From a checkpoint of a small image VQ-VAE.
Model: encoder norm rmsnorm, encoder num experts 4, decoder widths [32, 64, 96].
Data: trained on microscope photos of single blood and bone marrow cells, 194171 training examples, 4.4 epochs.
Rows from block 5 of the encoder of a small image VQ-VAE, named by matrix and row number. Rows with one number within an expert belong to one neuron, the router's apart. Each number is 200 + 20 x the weight over its row's rms, rounded and kept within 0 to 999. All counts start at 0. After the name is the row's rms in percent of the matrix's.
Before each expert's rows are labels from the 100 images, of 14976, where the router gives the expert most weight on average: "colour at peak" is the nearest of a few named colours to the mean colour under the peak. Only what is clearly more common there than usual is listed. The data: microscope photos of single blood and bone marrow cells. In brackets: how many of the 100.
# router: router (encoder.blocks.5.mlp.router.weight, 4x192, trained with AdamW), inputs 0-63
# up: expert up (encoder.blocks.5.mlp.up, 4x384x192), inputs 0-63
# down: expert down (encoder.blocks.5.mlp.down, 4x192x384, transposed), outputs 0-63

# expert 0
colour at peak: brown (38)
router.0,100,184,181,192,197,201,217,164,195,199,230,207,172,185,216,188,209,176,225,222,184,231,209,206,204,211,198,160,233,218,214,178,205,208,206,204,211,217,220,208,215,215,174,200,233,190,177,240,229,209,178,196,232,163,175,215,231,165,217,206,180,205,204,173,185
up.0,072,200,236,208,172,178,180,222,222,210,194,223,212,223,177,156,205,191,189,184,208,241,219,183,178,208,167,193,190,201,216,188,177,211,203,207,215,165,187,179,223,205,191,194,194,187,225,162,185,204,222,173,150,170,224,174,185,195,178,206,204,175,205,197,185
down.0,075,191,198,193,156,205,197,195,170,193,180,255,191,186,195,197,155,211,192,187,184,218,134,197,202,230,163,227,194,194,183,164,213,174,203,219,191,207,210,205,222,190,156,185,207,227,183,218,175,182,193,229,201,192,221,189,199,183,180,199,182,168,169,161,223
up.1,126,230,248,196,168,188,197,211,169,193,224,173,203,177,196,215,173,207,217,200,194,212,185,201,171,152,170,200,209,167,211,225,190,178,203,191,184,197,197,170,190,187,163,171,206,208,201,153,186,211,213,203,196,192,217,182,198,194,189,178,184,214,190,209,205
down.1,104,207,215,211,219,196,205,208,185,204,201,199,185,210,193,211,205,174,215,211,211,212,219,184,200,216,193,190,186,199,219,189,182,201,223,200,150,181,223,221,203,176,211,203,201,223,216,191,176,187,179,165,184,239,185,176,188,192,173,207,168,184,226,219,218
up.2,094,183,223,179,229,159,219,192,200,214,183,235,205,210,176,169,239,198,210,216,180,209,212,190,226,221,149,213,226,195,162,192,201,206,180,187,196,202,188,192,205,180,211,215,172,216,203,166,182,201,194,168,203,203,187,248,200,207,192,179,221,217,190,176,220
down.2,108,205,185,195,209,197,205,218,217,136,204,205,210,200,217,184,198,208,184,159,244,218,190,189,202,191,189,201,236,171,160,211,229,218,218,195,185,193,199,235,210,183,232,195,256,208,190,216,194,207,207,187,171,155,216,189,199,193,202,199,225,171,176,194,188
up.3,067,220,192,172,203,250,198,197,219,212,191,197,227,179,192,209,182,176,201,209,216,191,201,187,188,186,196,196,186,219,190,190,198,193,194,193,201,200,203,152,211,217,194,189,253,180,221,197,177,227,182,229,225,206,245,208,206,217,172,185,226,215,231,233,234
down.3,069,191,195,211,223,204,167,188,160,184,169,201,190,212,227,177,208,183,206,202,196,175,220,196,238,193,215,190,205,199,224,200,198,202,206,219,213,164,197,207,185,221,167,183,226,182,217,234,213,177,229,189,156,216,233,198,195,195,203,191,196,173,205,223,184
up.4,091,203,167,230,187,190,206,206,184,170,199,207,162,168,209,228,215,190,216,201,192,222,182,232,228,213,224,209,170,187,177,164,205,184,229,207,209,218,195,178,160,197,202,196,228,185,198,196,193,187,190,191,209,224,189,207,204,177,211,222,213,235,210,200,230
down.4,099,205,217,200,178,186,246,219,223,198,196,186,176,179,212,193,209,210,141,195,212,206,163,201,219,183,204,220,175,189,193,218,213,217,194,140,169,224,192,201,188,192,198,175,203,214,201,202,192,177,171,177,213,195,245,223,175,210,208,188,265,197,238,197,213
up.5,101,194,196,195,191,192,178,193,202,214,146,197,186,191,202,210,196,224,184,180,228,207,167,189,209,185,192,194,176,193,229,222,199,183,199,174,188,171,173,180,227,215,195,227,214,217,200,191,202,167,197,180,182,220,170,191,161,196,247,227,178,197,198,217,174
down.5,110,193,193,205,175,218,169,194,193,195,234,202,238,185,173,185,227,203,218,206,188,183,204,164,211,227,205,191,190,232,182,187,178,203,202,189,223,166,197,197,223,232,217,225,193,201,217,174,199,177,213,199,182,198,216,190,162,281,201,191,209,184,211,206,212
up.6,071,189,223,203,200,183,203,216,212,186,198,193,230,202,197,194,197,190,187,233,211,216,201,206,179,205,200,181,191,201,227,217,217,160,204,184,193,206,228,195,216,213,201,184,228,191,192,168,201,217,185,208,191,208,186,198,203,221,188,196,220,228,171,190,204
down.6,077,207,201,246,187,190,199,170,193,180,217,195,201,210,211,219,204,217,177,198,202,191,211,213,212,216,184,206,200,201,176,200,207,206,203,221,205,198,204,202,204,199,238,245,209,223,257,195,196,192,196,224,173,182,236,227,196,164,164,211,195,211,227,209,181
up.7,102,212,225,194,185,211,189,215,200,200,162,218,220,171,226,201,257,154,205,184,158,210,193,210,206,177,215,166,179,211,193,183,180,194,178,219,184,204,215,182,229,192,197,234,202,162,160,214,219,187,206,199,227,178,220,205,181,212,220,197,207,187,217,217,212
down.7,102,202,186,216,228,212,199,172,240,199,189,173,199,203,191,205,213,211,199,196,190,233,198,215,200,196,202,175,208,196,194,201,195,202,215,187,199,198,202,189,241,225,190,200,216,201,213,166,224,206,200,180,200,208,217,205,189,182,238,196,203,242,216,185,213
up.8,100,196,205,207,213,217,201,205,178,199,205,212,206,206,189,193,224,194,187,177,215,225,216,207,221,190,185,226,210,220,188,192,223,227,183,208,194,190,188,222,203,211,194,217,178,205,196,189,219,239,212,211,191,185,203,192,190,186,184,214,201,212,218,184,166
down.8,088,199,222,193,210,230,154,199,226,212,206,200,179,220,199,192,168,219,142,239,172,172,191,197,190,197,211,189,187,185,165,212,221,197,180,188,206,234,193,196,186,200,186,238,180,204,174,180,198,189,216,208,207,218,226,236,203,194,173,213,157,239,206,196,205
up.9,104,213,208,213,177,188,209,218,193,190,225,227,196,201,170,195,211,223,219,203,178,176,175,218,183,183,190,210,240,203,210,224,193,195,207,192,208,193,209,178,192,194,183,196,207,185,240,188,194,196,239,209,200,174,198,225,209,211,194,196,178,203,182,193,195
down.9,096,188,157,226,190,198,206,187,205,167,197,216,199,211,212,192,193,211,183,188,213,230,198,205,229,174,191,228,223,163,163,210,217,208,212,202,211,191,202,191,221,215,198,201,212,193,181,193,218,214,176,205,146,197,201,191,222,191,196,195,218,200,186,164,181
up.10,108,182,228,215,233,203,201,195,233,179,209,195,184,220,165,237,190,189,195,164,214,186,222,179,175,228,237,198,225,212,211,173,209,211,210,181,185,180,215,178,217,227,206,188,228,208,228,202,201,184,222,163,209,206,172,163,154,171,232,203,208,208,178,193,196
down.10,098,182,224,217,202,207,236,192,217,191,207,175,186,188,189,214,173,203,209,194,203,226,192,181,225,179,245,191,145,181,221,196,234,192,187,182,195,189,195,216,209,218,206,193,229,196,212,198,177,184,190,218,187,156,197,206,190,176,195,196,187,210,165,226,213
up.11,103,208,211,191,209,160,190,199,188,186,204,237,196,232,166,237,193,186,197,154,199,177,218,194,218,196,174,198,181,186,199,190,210,202,194,195,214,167,233,192,200,192,178,190,216,162,236,186,192,215,202,181,181,228,181,165,161,166,173,193,181,198,208,207,185
down.11,099,202,220,162,212,217,182,199,218,222,194,172,210,208,167,214,190,202,226,167,217,220,224,180,220,185,201,210,188,186,224,206,176,194,218,221,232,159,224,202,170,185,208,195,212,207,209,190,180,203,211,214,209,245,223,211,234,228,179,188,222,161,199,206,185

# expert 3
colour at peak: pink (60)
router.3,109,218,212,231,176,193,210,221,198,214,174,209,158,205,211,221,183,243,207,188,182,200,200,216,219,178,209,212,152,218,166,211,204,187,214,219,165,185,208,217,216,208,203,211,182,173,216,193,194,204,213,218,192,198,248,162,174,227,172,227,216,180,185,206,188
up.0,084,206,190,181,183,209,213,200,226,216,218,199,213,187,217,198,221,202,184,181,174,199,199,180,199,193,200,220,157,211,188,202,218,200,167,163,210,201,164,169,229,198,197,207,203,189,175,207,221,199,220,195,186,185,197,218,159,198,210,204,164,192,157,239,221
down.0,087,211,217,210,207,188,186,198,202,189,222,170,203,203,204,187,196,191,180,178,198,183,150,203,219,202,199,198,183,189,253,221,193,195,190,185,199,172,245,187,178,217,188,205,203,197,215,201,204,205,223,187,198,183,177,224,241,199,206,188,188,209,238,198,187
up.1,104,199,255,204,213,196,207,177,231,191,180,212,186,192,168,174,190,180,176,200,195,191,195,231,195,205,183,230,205,165,199,181,190,202,161,199,192,212,216,217,178,246,217,200,219,178,175,198,210,159,225,173,200,233,191,235,207,203,204,236,218,197,189,169,203
down.1,120,225,192,247,186,239,188,202,197,236,222,172,198,195,202,232,191,182,186,214,188,233,225,192,209,235,211,183,177,171,213,182,200,199,211,221,203,197,194,197,220,210,194,229,194,181,202,188,167,202,183,212,235,182,181,197,201,212,222,160,210,259,206,188,240
up.2,107,194,177,183,158,235,181,202,163,242,224,216,247,214,194,241,204,188,204,203,210,216,206,212,186,183,225,203,212,173,170,203,209,228,221,192,177,234,176,193,181,176,229,198,207,212,211,198,198,183,183,208,185,233,210,200,219,206,198,183,190,198,201,164,199
down.2,101,193,210,196,201,183,199,189,193,156,175,194,214,224,235,230,212,197,208,209,212,202,198,235,199,196,184,219,201,202,184,219,205,196,190,207,168,173,236,220,182,188,178,165,189,210,196,197,173,188,187,180,215,199,208,191,167,233,173,218,204,218,165,212,197
up.3,096,205,205,171,195,206,183,206,221,239,189,213,204,204,188,173,211,220,218,137,210,174,198,198,212,183,212,188,208,179,205,171,164,198,197,210,189,200,192,190,202,205,201,221,194,217,211,218,217,185,218,220,197,192,200,204,187,192,224,189,202,195,200,150,186
down.3,101,211,229,158,220,167,189,191,204,225,193,180,195,224,181,217,207,176,200,213,215,210,205,194,203,197,186,196,218,193,197,179,209,192,196,185,191,198,185,167,177,188,165,217,223,195,223,225,188,232,207,256,180,203,205,197,195,194,199,197,189,163,218,186,214
up.4,097,193,196,164,195,153,196,179,186,176,150,187,177,210,187,175,199,209,199,208,220,225,176,181,215,209,214,226,176,230,198,199,218,215,198,221,200,191,186,177,207,193,185,221,214,163,195,205,178,188,180,216,203,219,224,205,181,181,210,218,194,223,204,206,211
down.4,100,202,198,185,184,202,209,214,186,191,185,198,196,192,213,208,182,191,224,214,199,185,229,188,196,180,225,182,173,205,218,205,183,218,219,214,196,219,217,193,204,178,195,177,218,160,151,203,196,234,174,200,189,228,199,188,185,166,184,198,209,187,201,232,218
up.5,092,209,181,191,240,189,180,223,185,216,198,210,158,195,181,206,186,173,188,188,199,192,195,200,200,204,210,204,188,192,207,185,174,213,222,192,215,200,218,184,197,213,236,165,177,190,207,238,198,198,215,214,201,219,166,206,172,197,184,215,206,212,229,205,191
down.5,100,202,194,189,191,219,226,192,188,190,189,198,197,184,208,196,242,183,197,183,217,225,194,209,199,170,203,202,155,222,195,206,204,178,205,207,190,156,231,215,196,206,166,185,227,214,147,166,150,219,177,198,162,195,228,208,216,239,198,198,213,216,223,200,192
up.6,087,210,179,225,182,223,205,195,174,189,195,187,223,219,200,202,213,187,222,190,215,208,205,190,217,177,192,202,216,195,195,187,197,177,178,223,229,216,254,170,173,191,177,199,220,200,197,203,176,222,222,221,176,215,213,226,214,207,205,192,192,190,214,183,197
down.6,097,184,199,187,217,209,216,165,185,218,203,193,227,215,192,251,230,206,183,173,189,238,178,190,187,199,209,214,204,200,206,174,179,202,190,169,249,191,204,201,172,217,191,190,222,235,188,186,183,237,185,189,217,208,185,217,221,200,206,194,197,212,196,199,213
up.7,092,209,150,222,196,183,209,213,183,201,208,208,174,190,193,227,218,197,202,212,182,225,217,184,182,201,222,215,225,186,232,189,214,180,204,209,182,192,193,178,194,212,216,224,204,177,223,191,210,218,179,162,176,192,201,198,184,163,187,222,230,217,209,175,194
down.7,093,192,236,184,187,163,195,156,207,167,188,177,188,160,207,202,223,184,199,191,211,196,193,202,193,213,205,193,177,213,203,190,217,229,189,181,186,215,123,159,179,181,202,191,202,200,223,221,205,222,205,207,202,182,213,173,185,216,213,231,189,193,209,161,152
up.8,077,173,218,191,218,219,194,205,203,190,226,194,245,230,229,185,184,200,215,239,153,180,191,220,174,196,198,192,214,198,176,199,207,207,190,200,182,186,180,172,222,201,206,182,177,194,188,206,192,209,191,169,188,204,162,189,186,194,210,232,225,202,196,218,183
down.8,080,218,253,182,191,198,213,166,178,185,197,223,204,216,215,216,188,224,190,199,173,199,193,196,216,199,185,206,190,189,178,177,195,195,225,202,175,215,180,229,135,178,182,191,216,189,197,156,226,164,182,221,193,208,168,201,203,192,215,188,200,206,202,244,196
up.9,075,160,203,179,244,168,156,201,207,194,229,184,206,243,185,201,219,209,206,197,226,183,202,193,184,168,216,206,231,206,188,190,212,183,222,161,174,156,189,193,216,185,225,208,193,187,178,260,196,214,193,175,213,171,185,181,183,199,198,200,189,193,200,215,206
down.9,083,200,203,196,209,196,224,209,199,202,219,229,161,189,204,212,189,201,215,226,213,192,196,218,220,259,161,184,156,226,186,223,193,237,214,217,223,199,188,224,228,191,206,203,200,200,198,199,216,191,160,218,205,240,234,180,166,191,168,213,187,218,211,215,156
up.10,109,167,161,231,165,231,225,188,212,203,178,181,161,214,213,214,200,186,177,237,197,178,207,208,210,197,189,192,204,178,201,204,221,215,200,251,214,227,181,228,178,197,209,199,199,223,179,177,239,202,188,235,216,193,223,213,189,233,219,196,219,216,202,223,199
down.10,111,228,192,200,216,163,247,179,214,209,167,196,173,199,197,226,208,218,189,206,186,187,179,194,208,183,212,195,208,230,175,209,203,191,206,191,192,209,225,181,229,207,212,178,207,202,236,221,201,195,187,199,231,200,210,214,193,226,230,236,208,223,205,192,193
up.11,105,170,197,200,222,201,214,181,198,179,184,168,181,205,205,179,187,204,186,228,203,223,168,192,206,205,196,198,154,230,182,193,238,205,211,193,230,183,214,203,192,203,188,179,186,153,245,181,193,218,179,242,232,174,225,205,174,168,184,172,226,188,187,182,196
down.11,112,186,155,181,207,187,177,211,175,191,211,230,170,182,244,192,181,207,196,201,210,181,232,195,232,169,201,203,196,188,208,166,219,213,192,227,178,183,209,200,237,218,221,218,196,196,185,190,200,203,219,174,175,201,211,226,211,238,195,213,235,208,208,218,203

# expert 1
colour at peak: grey (100)
router.1,096,221,183,208,203,169,203,238,204,210,219,224,220,220,219,229,182,161,219,194,199,174,196,205,234,194,223,192,177,178,211,203,222,207,218,198,211,243,215,193,220,202,215,189,207,188,190,191,174,186,221,192,194,217,197,171,181,184,176,211,212,181,211,197,198
up.0,084,202,204,189,197,225,178,249,170,210,209,195,208,245,218,209,217,196,199,163,203,240,196,198,199,224,208,186,213,200,237,214,189,199,140,198,200,220,229,194,218,184,194,196,184,198,193,178,196,206,229,169,212,200,186,204,194,203,203,181,221,237,172,192,159
down.0,086,190,171,175,210,167,214,198,185,178,210,197,221,221,180,184,250,172,230,203,205,201,192,209,207,204,202,186,184,212,178,223,186,237,194,222,193,185,203,190,188,239,202,208,183,172,208,177,200,208,201,206,214,211,217,200,203,166,228,182,196,231,236,224,202
up.1,130,183,212,178,195,228,177,211,195,194,230,167,177,194,204,165,196,210,175,216,179,185,196,192,188,172,182,174,210,178,186,200,205,204,224,168,182,228,186,221,193,243,191,235,213,163,217,160,177,195,181,235,188,220,191,227,221,174,207,213,190,215,215,194,205
down.1,129,183,229,189,213,210,200,154,234,214,213,198,157,201,187,211,201,188,188,217,195,181,204,203,163,206,202,202,187,174,199,190,204,203,206,179,196,182,259,176,213,244,231,207,188,199,200,186,176,202,217,181,162,180,184,200,204,175,209,192,209,159,195,208,189
up.2,122,180,170,181,227,193,203,179,178,186,196,249,178,197,161,204,183,175,178,216,204,192,202,213,201,190,185,211,228,199,214,190,210,240,210,206,180,233,192,226,190,196,228,192,205,205,208,210,197,191,209,195,185,226,208,196,182,215,199,221,202,248,198,214,221
down.2,098,197,205,204,186,199,200,196,192,176,217,174,203,218,230,188,185,194,195,211,192,193,195,195,218,193,201,215,170,184,208,183,191,201,186,199,253,186,211,206,204,207,175,191,218,237,231,225,210,211,129,179,203,217,210,212,199,216,192,196,207,198,180,186,206
up.3,100,207,209,190,198,164,217,195,216,207,228,190,207,191,211,241,215,188,187,198,188,172,206,157,203,219,201,199,181,218,192,207,188,200,214,240,187,184,224,168,166,194,161,193,182,190,187,192,211,222,212,220,189,202,220,222,207,203,200,170,213,190,202,180,196
down.3,102,220,204,168,216,237,195,204,190,177,200,190,185,209,183,186,216,199,175,173,202,191,193,194,167,181,201,193,224,185,210,227,231,222,209,191,193,181,229,201,230,218,195,198,194,195,148,194,208,188,196,203,217,198,206,186,192,205,184,215,186,212,234,222,209
up.4,073,196,218,176,191,215,179,179,188,158,255,181,186,213,208,192,202,199,217,196,203,214,188,181,174,189,192,125,213,222,195,203,221,167,217,186,173,166,212,187,177,179,204,225,215,172,200,177,171,208,206,194,161,227,182,240,172,227,211,190,210,189,183,213,185
down.4,065,201,175,168,204,212,173,220,222,241,203,170,193,187,212,169,214,201,198,173,208,189,199,207,214,183,208,200,133,207,195,202,212,176,196,173,183,201,180,181,223,182,174,184,204,206,166,193,217,200,191,207,167,211,211,184,232,191,201,217,215,191,237,199,196
up.5,129,211,189,187,172,210,231,190,222,175,216,178,165,210,211,214,216,223,226,215,191,195,192,194,246,207,167,168,188,192,193,217,175,192,200,155,156,172,177,226,179,209,212,224,202,190,176,173,179,207,193,224,223,201,215,195,213,218,197,222,173,237,205,170,188
down.5,127,211,211,194,212,225,191,223,162,205,159,187,213,203,205,197,166,201,170,199,191,239,182,189,201,172,207,175,197,210,214,200,215,200,210,188,177,200,216,210,193,222,195,156,232,194,204,180,173,204,201,208,178,194,163,199,198,218,149,217,188,179,204,221,209
up.6,058,174,171,189,201,217,214,176,216,203,233,171,215,215,225,175,224,182,217,277,228,194,202,218,201,235,185,201,195,185,182,199,202,193,197,183,211,223,181,167,207,191,188,206,182,200,184,196,213,184,216,194,187,195,189,193,206,225,213,206,214,192,202,196,220
down.6,053,204,201,158,204,208,211,161,180,239,199,196,187,212,168,193,181,189,190,194,203,193,177,203,236,227,220,188,205,154,228,219,191,171,200,183,189,209,163,206,203,196,188,191,212,230,208,175,200,202,200,190,198,177,186,199,193,227,195,196,226,195,182,221,190
up.7,066,165,158,189,216,247,191,197,189,176,193,164,188,166,185,186,201,171,184,184,175,200,184,175,210,190,208,189,198,170,178,191,234,223,189,206,179,225,184,190,181,169,210,195,216,201,230,197,199,216,211,198,174,157,204,199,200,186,197,182,182,203,226,178,188
down.7,063,197,163,220,209,214,199,193,191,205,183,202,196,195,200,218,211,217,231,192,207,232,196,194,195,237,206,185,233,196,177,195,194,207,208,203,196,200,166,219,224,215,193,219,199,192,212,218,200,206,188,228,199,177,202,211,243,209,280,205,176,237,199,193,209
up.8,085,201,244,199,221,197,188,232,221,229,204,210,198,181,170,200,204,194,192,187,212,202,186,224,172,201,194,214,214,207,191,213,208,213,170,199,199,201,210,213,218,206,219,220,179,217,172,200,189,213,193,182,192,200,237,197,179,191,227,198,227,238,204,211,195
down.8,084,222,183,181,193,210,181,232,178,186,194,216,207,197,238,207,176,205,188,219,202,209,211,192,212,221,195,194,191,195,191,214,210,193,197,186,203,188,170,174,186,227,195,220,218,181,188,207,277,216,230,189,219,189,205,198,213,177,197,205,215,242,197,179,200
up.9,099,213,209,173,183,194,172,197,176,220,237,199,199,209,156,189,138,198,196,215,205,229,196,232,211,190,188,202,177,206,197,192,183,194,223,173,167,193,188,205,213,194,175,198,196,175,195,194,202,154,231,166,210,172,176,184,171,202,220,226,177,212,181,193,225
down.9,091,214,190,150,207,189,188,199,171,208,199,211,177,200,170,193,163,199,187,199,214,213,202,199,200,228,213,224,178,190,192,216,176,190,178,203,196,206,168,194,229,208,244,161,211,214,222,189,174,224,212,215,223,242,216,190,190,197,215,210,219,135,169,205,196
up.10,123,204,183,230,216,181,213,168,233,188,176,183,192,206,210,206,182,222,203,232,212,191,182,204,209,202,214,185,197,190,206,185,201,226,223,169,181,221,200,161,211,226,179,229,148,188,183,204,181,185,209,200,197,212,213,184,206,222,233,213,168,186,191,156,207
down.10,116,213,210,213,202,215,230,192,212,189,221,168,209,200,176,191,209,165,180,166,195,211,215,204,217,206,161,201,204,233,214,205,196,230,191,191,209,220,229,206,142,194,176,186,189,180,169,202,184,180,200,177,202,220,170,214,180,170,217,175,212,235,162,203,171
up.11,126,243,201,174,196,203,198,219,193,191,189,199,203,202,193,190,193,210,195,190,192,210,188,189,178,195,196,179,178,203,204,185,195,242,175,229,219,198,177,161,205,198,192,195,193,169,196,211,184,153,193,187,221,201,193,218,198,181,229,197,209,220,203,196,163
down.11,118,191,227,166,192,176,216,198,177,205,200,198,214,185,232,199,221,188,218,187,179,234,199,214,224,253,200,213,197,198,203,186,192,198,213,212,202,195,132,210,185,193,242,180,188,193,216,174,212,206,178,184,188,222,186,184,183,226,175,181,156,178,200,193,169

# expert 2
colour at peak: purple (89)
router.2,094,214,202,192,209,182,237,205,196,189,151,210,201,207,172,214,231,232,204,202,220,198,237,221,163,184,166,207,198,210,185,208,211,238,177,218,182,209,170,220,198,174,175,205,197,204,198,192,209,188,202,172,181,179,175,249,218,198,192,236,201,215,194,197,215
up.0,102,198,206,224,208,204,175,164,166,237,195,217,189,188,188,210,203,211,213,184,201,212,227,209,200,250,182,173,207,188,191,190,229,184,197,188,209,236,166,166,206,227,214,185,227,204,227,189,187,195,188,193,210,206,201,231,189,197,183,204,207,181,212,199,224
down.0,103,226,214,199,205,161,210,179,187,205,194,202,196,239,211,196,195,210,192,201,211,187,197,203,207,278,193,204,244,187,211,206,177,215,216,196,177,177,198,183,198,188,205,215,222,200,213,176,210,195,180,206,215,179,228,219,200,232,157,207,241,198,187,187,207
up.1,119,200,197,221,211,232,197,225,175,198,217,188,195,223,224,193,150,193,190,202,199,258,193,179,183,200,219,203,207,223,209,185,209,189,229,200,190,209,209,191,239,191,200,179,204,214,167,163,208,217,210,199,164,213,158,195,177,203,154,210,176,204,196,172,184
down.1,105,192,231,213,212,204,190,157,189,187,223,182,169,209,181,195,169,193,198,186,204,173,184,193,185,186,211,165,201,199,176,158,200,216,196,173,185,178,187,149,204,233,220,217,221,250,160,202,216,188,246,204,202,202,174,192,192,234,191,200,187,235,181,196,195
up.2,112,189,193,202,193,212,214,169,243,210,205,179,203,210,207,182,209,189,195,204,171,242,188,209,168,184,193,176,219,183,216,206,188,219,185,182,188,203,214,212,163,221,195,222,200,207,167,197,187,226,208,176,236,183,172,217,223,229,234,226,194,164,200,170,180
down.2,114,199,178,235,188,217,246,216,183,211,190,222,184,197,217,190,192,214,198,199,192,180,194,190,185,202,201,233,185,199,158,201,196,191,172,219,198,208,199,218,219,197,179,224,225,226,210,191,201,163,185,201,195,213,197,180,195,214,167,198,198,219,195,188,163
up.3,093,185,188,198,176,195,227,204,210,199,198,196,225,177,175,186,202,181,190,231,208,225,199,177,200,160,215,200,167,203,223,197,224,202,188,204,170,200,214,220,212,208,211,173,189,215,189,217,211,219,193,150,198,205,205,225,223,192,192,234,189,206,170,214,206
down.3,096,205,204,194,180,199,160,236,185,183,246,181,215,225,200,183,206,202,214,185,197,177,176,164,208,216,210,184,175,197,194,166,193,197,205,169,206,182,210,181,218,221,214,235,222,196,210,184,197,205,183,177,191,193,228,213,178,241,149,225,223,169,178,193,204
up.4,114,217,220,156,215,221,229,181,221,219,205,190,203,184,203,207,216,226,225,191,204,213,197,172,206,217,213,226,158,208,221,197,198,203,213,187,229,194,194,218,215,174,195,184,226,216,211,194,179,200,181,184,217,231,201,181,197,168,226,210,175,217,167,208,200
down.4,096,198,189,203,199,185,203,173,207,172,224,213,173,198,200,170,172,182,181,208,184,203,168,191,258,192,196,192,192,188,191,191,210,167,227,187,188,217,184,189,175,198,223,222,220,188,230,197,196,206,186,212,205,191,198,187,191,253,141,173,194,183,229,188,155
up.5,110,214,218,183,217,224,153,214,216,215,199,228,230,202,198,211,186,235,249,213,186,205,215,194,221,198,175,208,212,200,187,203,191,186,214,234,217,199,201,225,201,181,205,211,215,201,198,182,234,180,208,214,227,212,185,187,198,215,220,207,252,193,202,208,206
down.5,100,198,190,205,187,207,199,211,210,198,170,181,217,181,181,191,203,202,189,178,208,196,214,182,242,188,172,204,207,219,202,214,227,186,199,203,181,143,222,211,209,193,219,186,230,180,215,196,212,199,174,168,217,218,228,189,205,190,187,179,152,201,189,217,187
up.6,089,195,200,224,164,219,175,215,209,215,185,183,209,211,179,194,227,232,187,172,178,211,212,239,214,166,225,207,210,232,201,246,205,201,193,146,212,215,201,202,217,211,201,183,227,172,173,171,175,225,195,209,228,180,192,161,192,204,204,202,221,192,200,173,242
down.6,097,215,193,222,208,218,201,199,208,232,239,208,207,189,192,188,174,211,175,183,180,190,207,203,205,214,177,221,163,189,188,174,205,207,230,215,195,183,182,159,210,175,215,175,193,214,213,183,209,223,188,224,198,203,223,183,212,187,188,206,166,193,221,214,207
up.7,113,184,213,194,203,191,195,224,206,195,217,155,213,190,207,175,203,211,199,236,199,196,192,176,250,183,185,183,267,200,193,177,217,222,225,186,195,190,228,216,188,186,202,200,229,220,196,195,195,179,211,145,222,203,165,182,210,192,194,181,221,186,194,174,196
down.7,100,206,179,183,184,205,218,169,179,221,198,234,200,217,189,177,200,191,207,204,197,221,196,197,205,218,193,231,250,191,208,214,184,192,199,179,206,186,194,212,175,210,209,242,181,215,219,213,201,192,194,209,182,161,211,222,171,193,183,225,199,184,188,213,209
up.8,084,184,192,207,203,222,181,214,174,199,184,206,216,194,162,195,199,215,226,191,207,182,208,200,190,194,192,223,205,218,199,187,210,225,209,244,182,207,219,186,181,180,187,209,194,187,215,197,205,177,199,196,161,224,234,182,183,207,184,203,202,179,175,173,207
down.8,092,193,170,200,202,209,174,216,214,202,181,170,221,176,232,228,161,208,184,146,180,228,212,187,185,192,207,192,217,153,221,183,163,163,204,222,209,212,188,196,195,192,234,202,172,219,209,232,191,196,201,196,182,197,224,198,202,178,194,192,208,211,185,207,202
up.9,095,216,201,188,229,196,206,206,191,220,197,229,211,178,164,177,186,198,211,182,203,185,200,195,214,212,181,198,223,183,197,170,209,249,222,177,224,184,186,191,219,196,189,201,189,163,191,223,187,201,168,194,222,228,198,190,188,177,202,192,211,193,215,178,212
down.9,101,202,208,193,199,216,237,215,253,217,206,218,184,197,196,203,202,182,181,201,178,221,168,213,217,220,179,218,211,185,180,200,193,194,189,179,191,209,167,207,179,229,186,211,203,152,221,184,198,214,213,190,220,221,208,227,187,218,242,205,193,208,211,217,191
up.10,084,217,210,196,209,187,192,183,178,171,217,220,175,167,161,194,177,203,193,209,171,198,188,195,200,213,218,167,186,209,213,190,237,204,252,180,232,219,211,199,214,192,180,206,190,191,217,170,215,185,206,209,215,210,203,137,188,167,193,224,172,205,185,166,192
down.10,092,194,204,228,213,195,223,162,172,177,209,222,193,172,204,198,179,181,188,179,218,184,207,210,183,208,176,217,151,224,166,196,182,206,199,236,205,190,215,190,213,201,198,175,220,160,173,199,198,221,223,191,208,187,221,196,189,205,196,189,203,194,192,185,216
up.11,103,170,181,182,182,198,202,227,206,182,252,180,172,167,229,152,199,201,206,188,204,191,200,218,225,226,177,241,212,205,215,211,193,199,198,168,203,206,172,204,208,202,188,193,197,228,226,210,174,205,214,198,159,193,200,195,208,220,218,219,188,192,195,225,213
down.11,098,203,205,200,208,176,178,228,179,221,244,222,236,192,193,188,237,221,214,203,207,201,223,203,210,214,170,197,177,190,199,199,183,198,222,235,225,197,213,211,198,213,207,191,199,237,198,218,164,196,169,222,204,190,159,212,205,228,207,194,229,180,206,165,212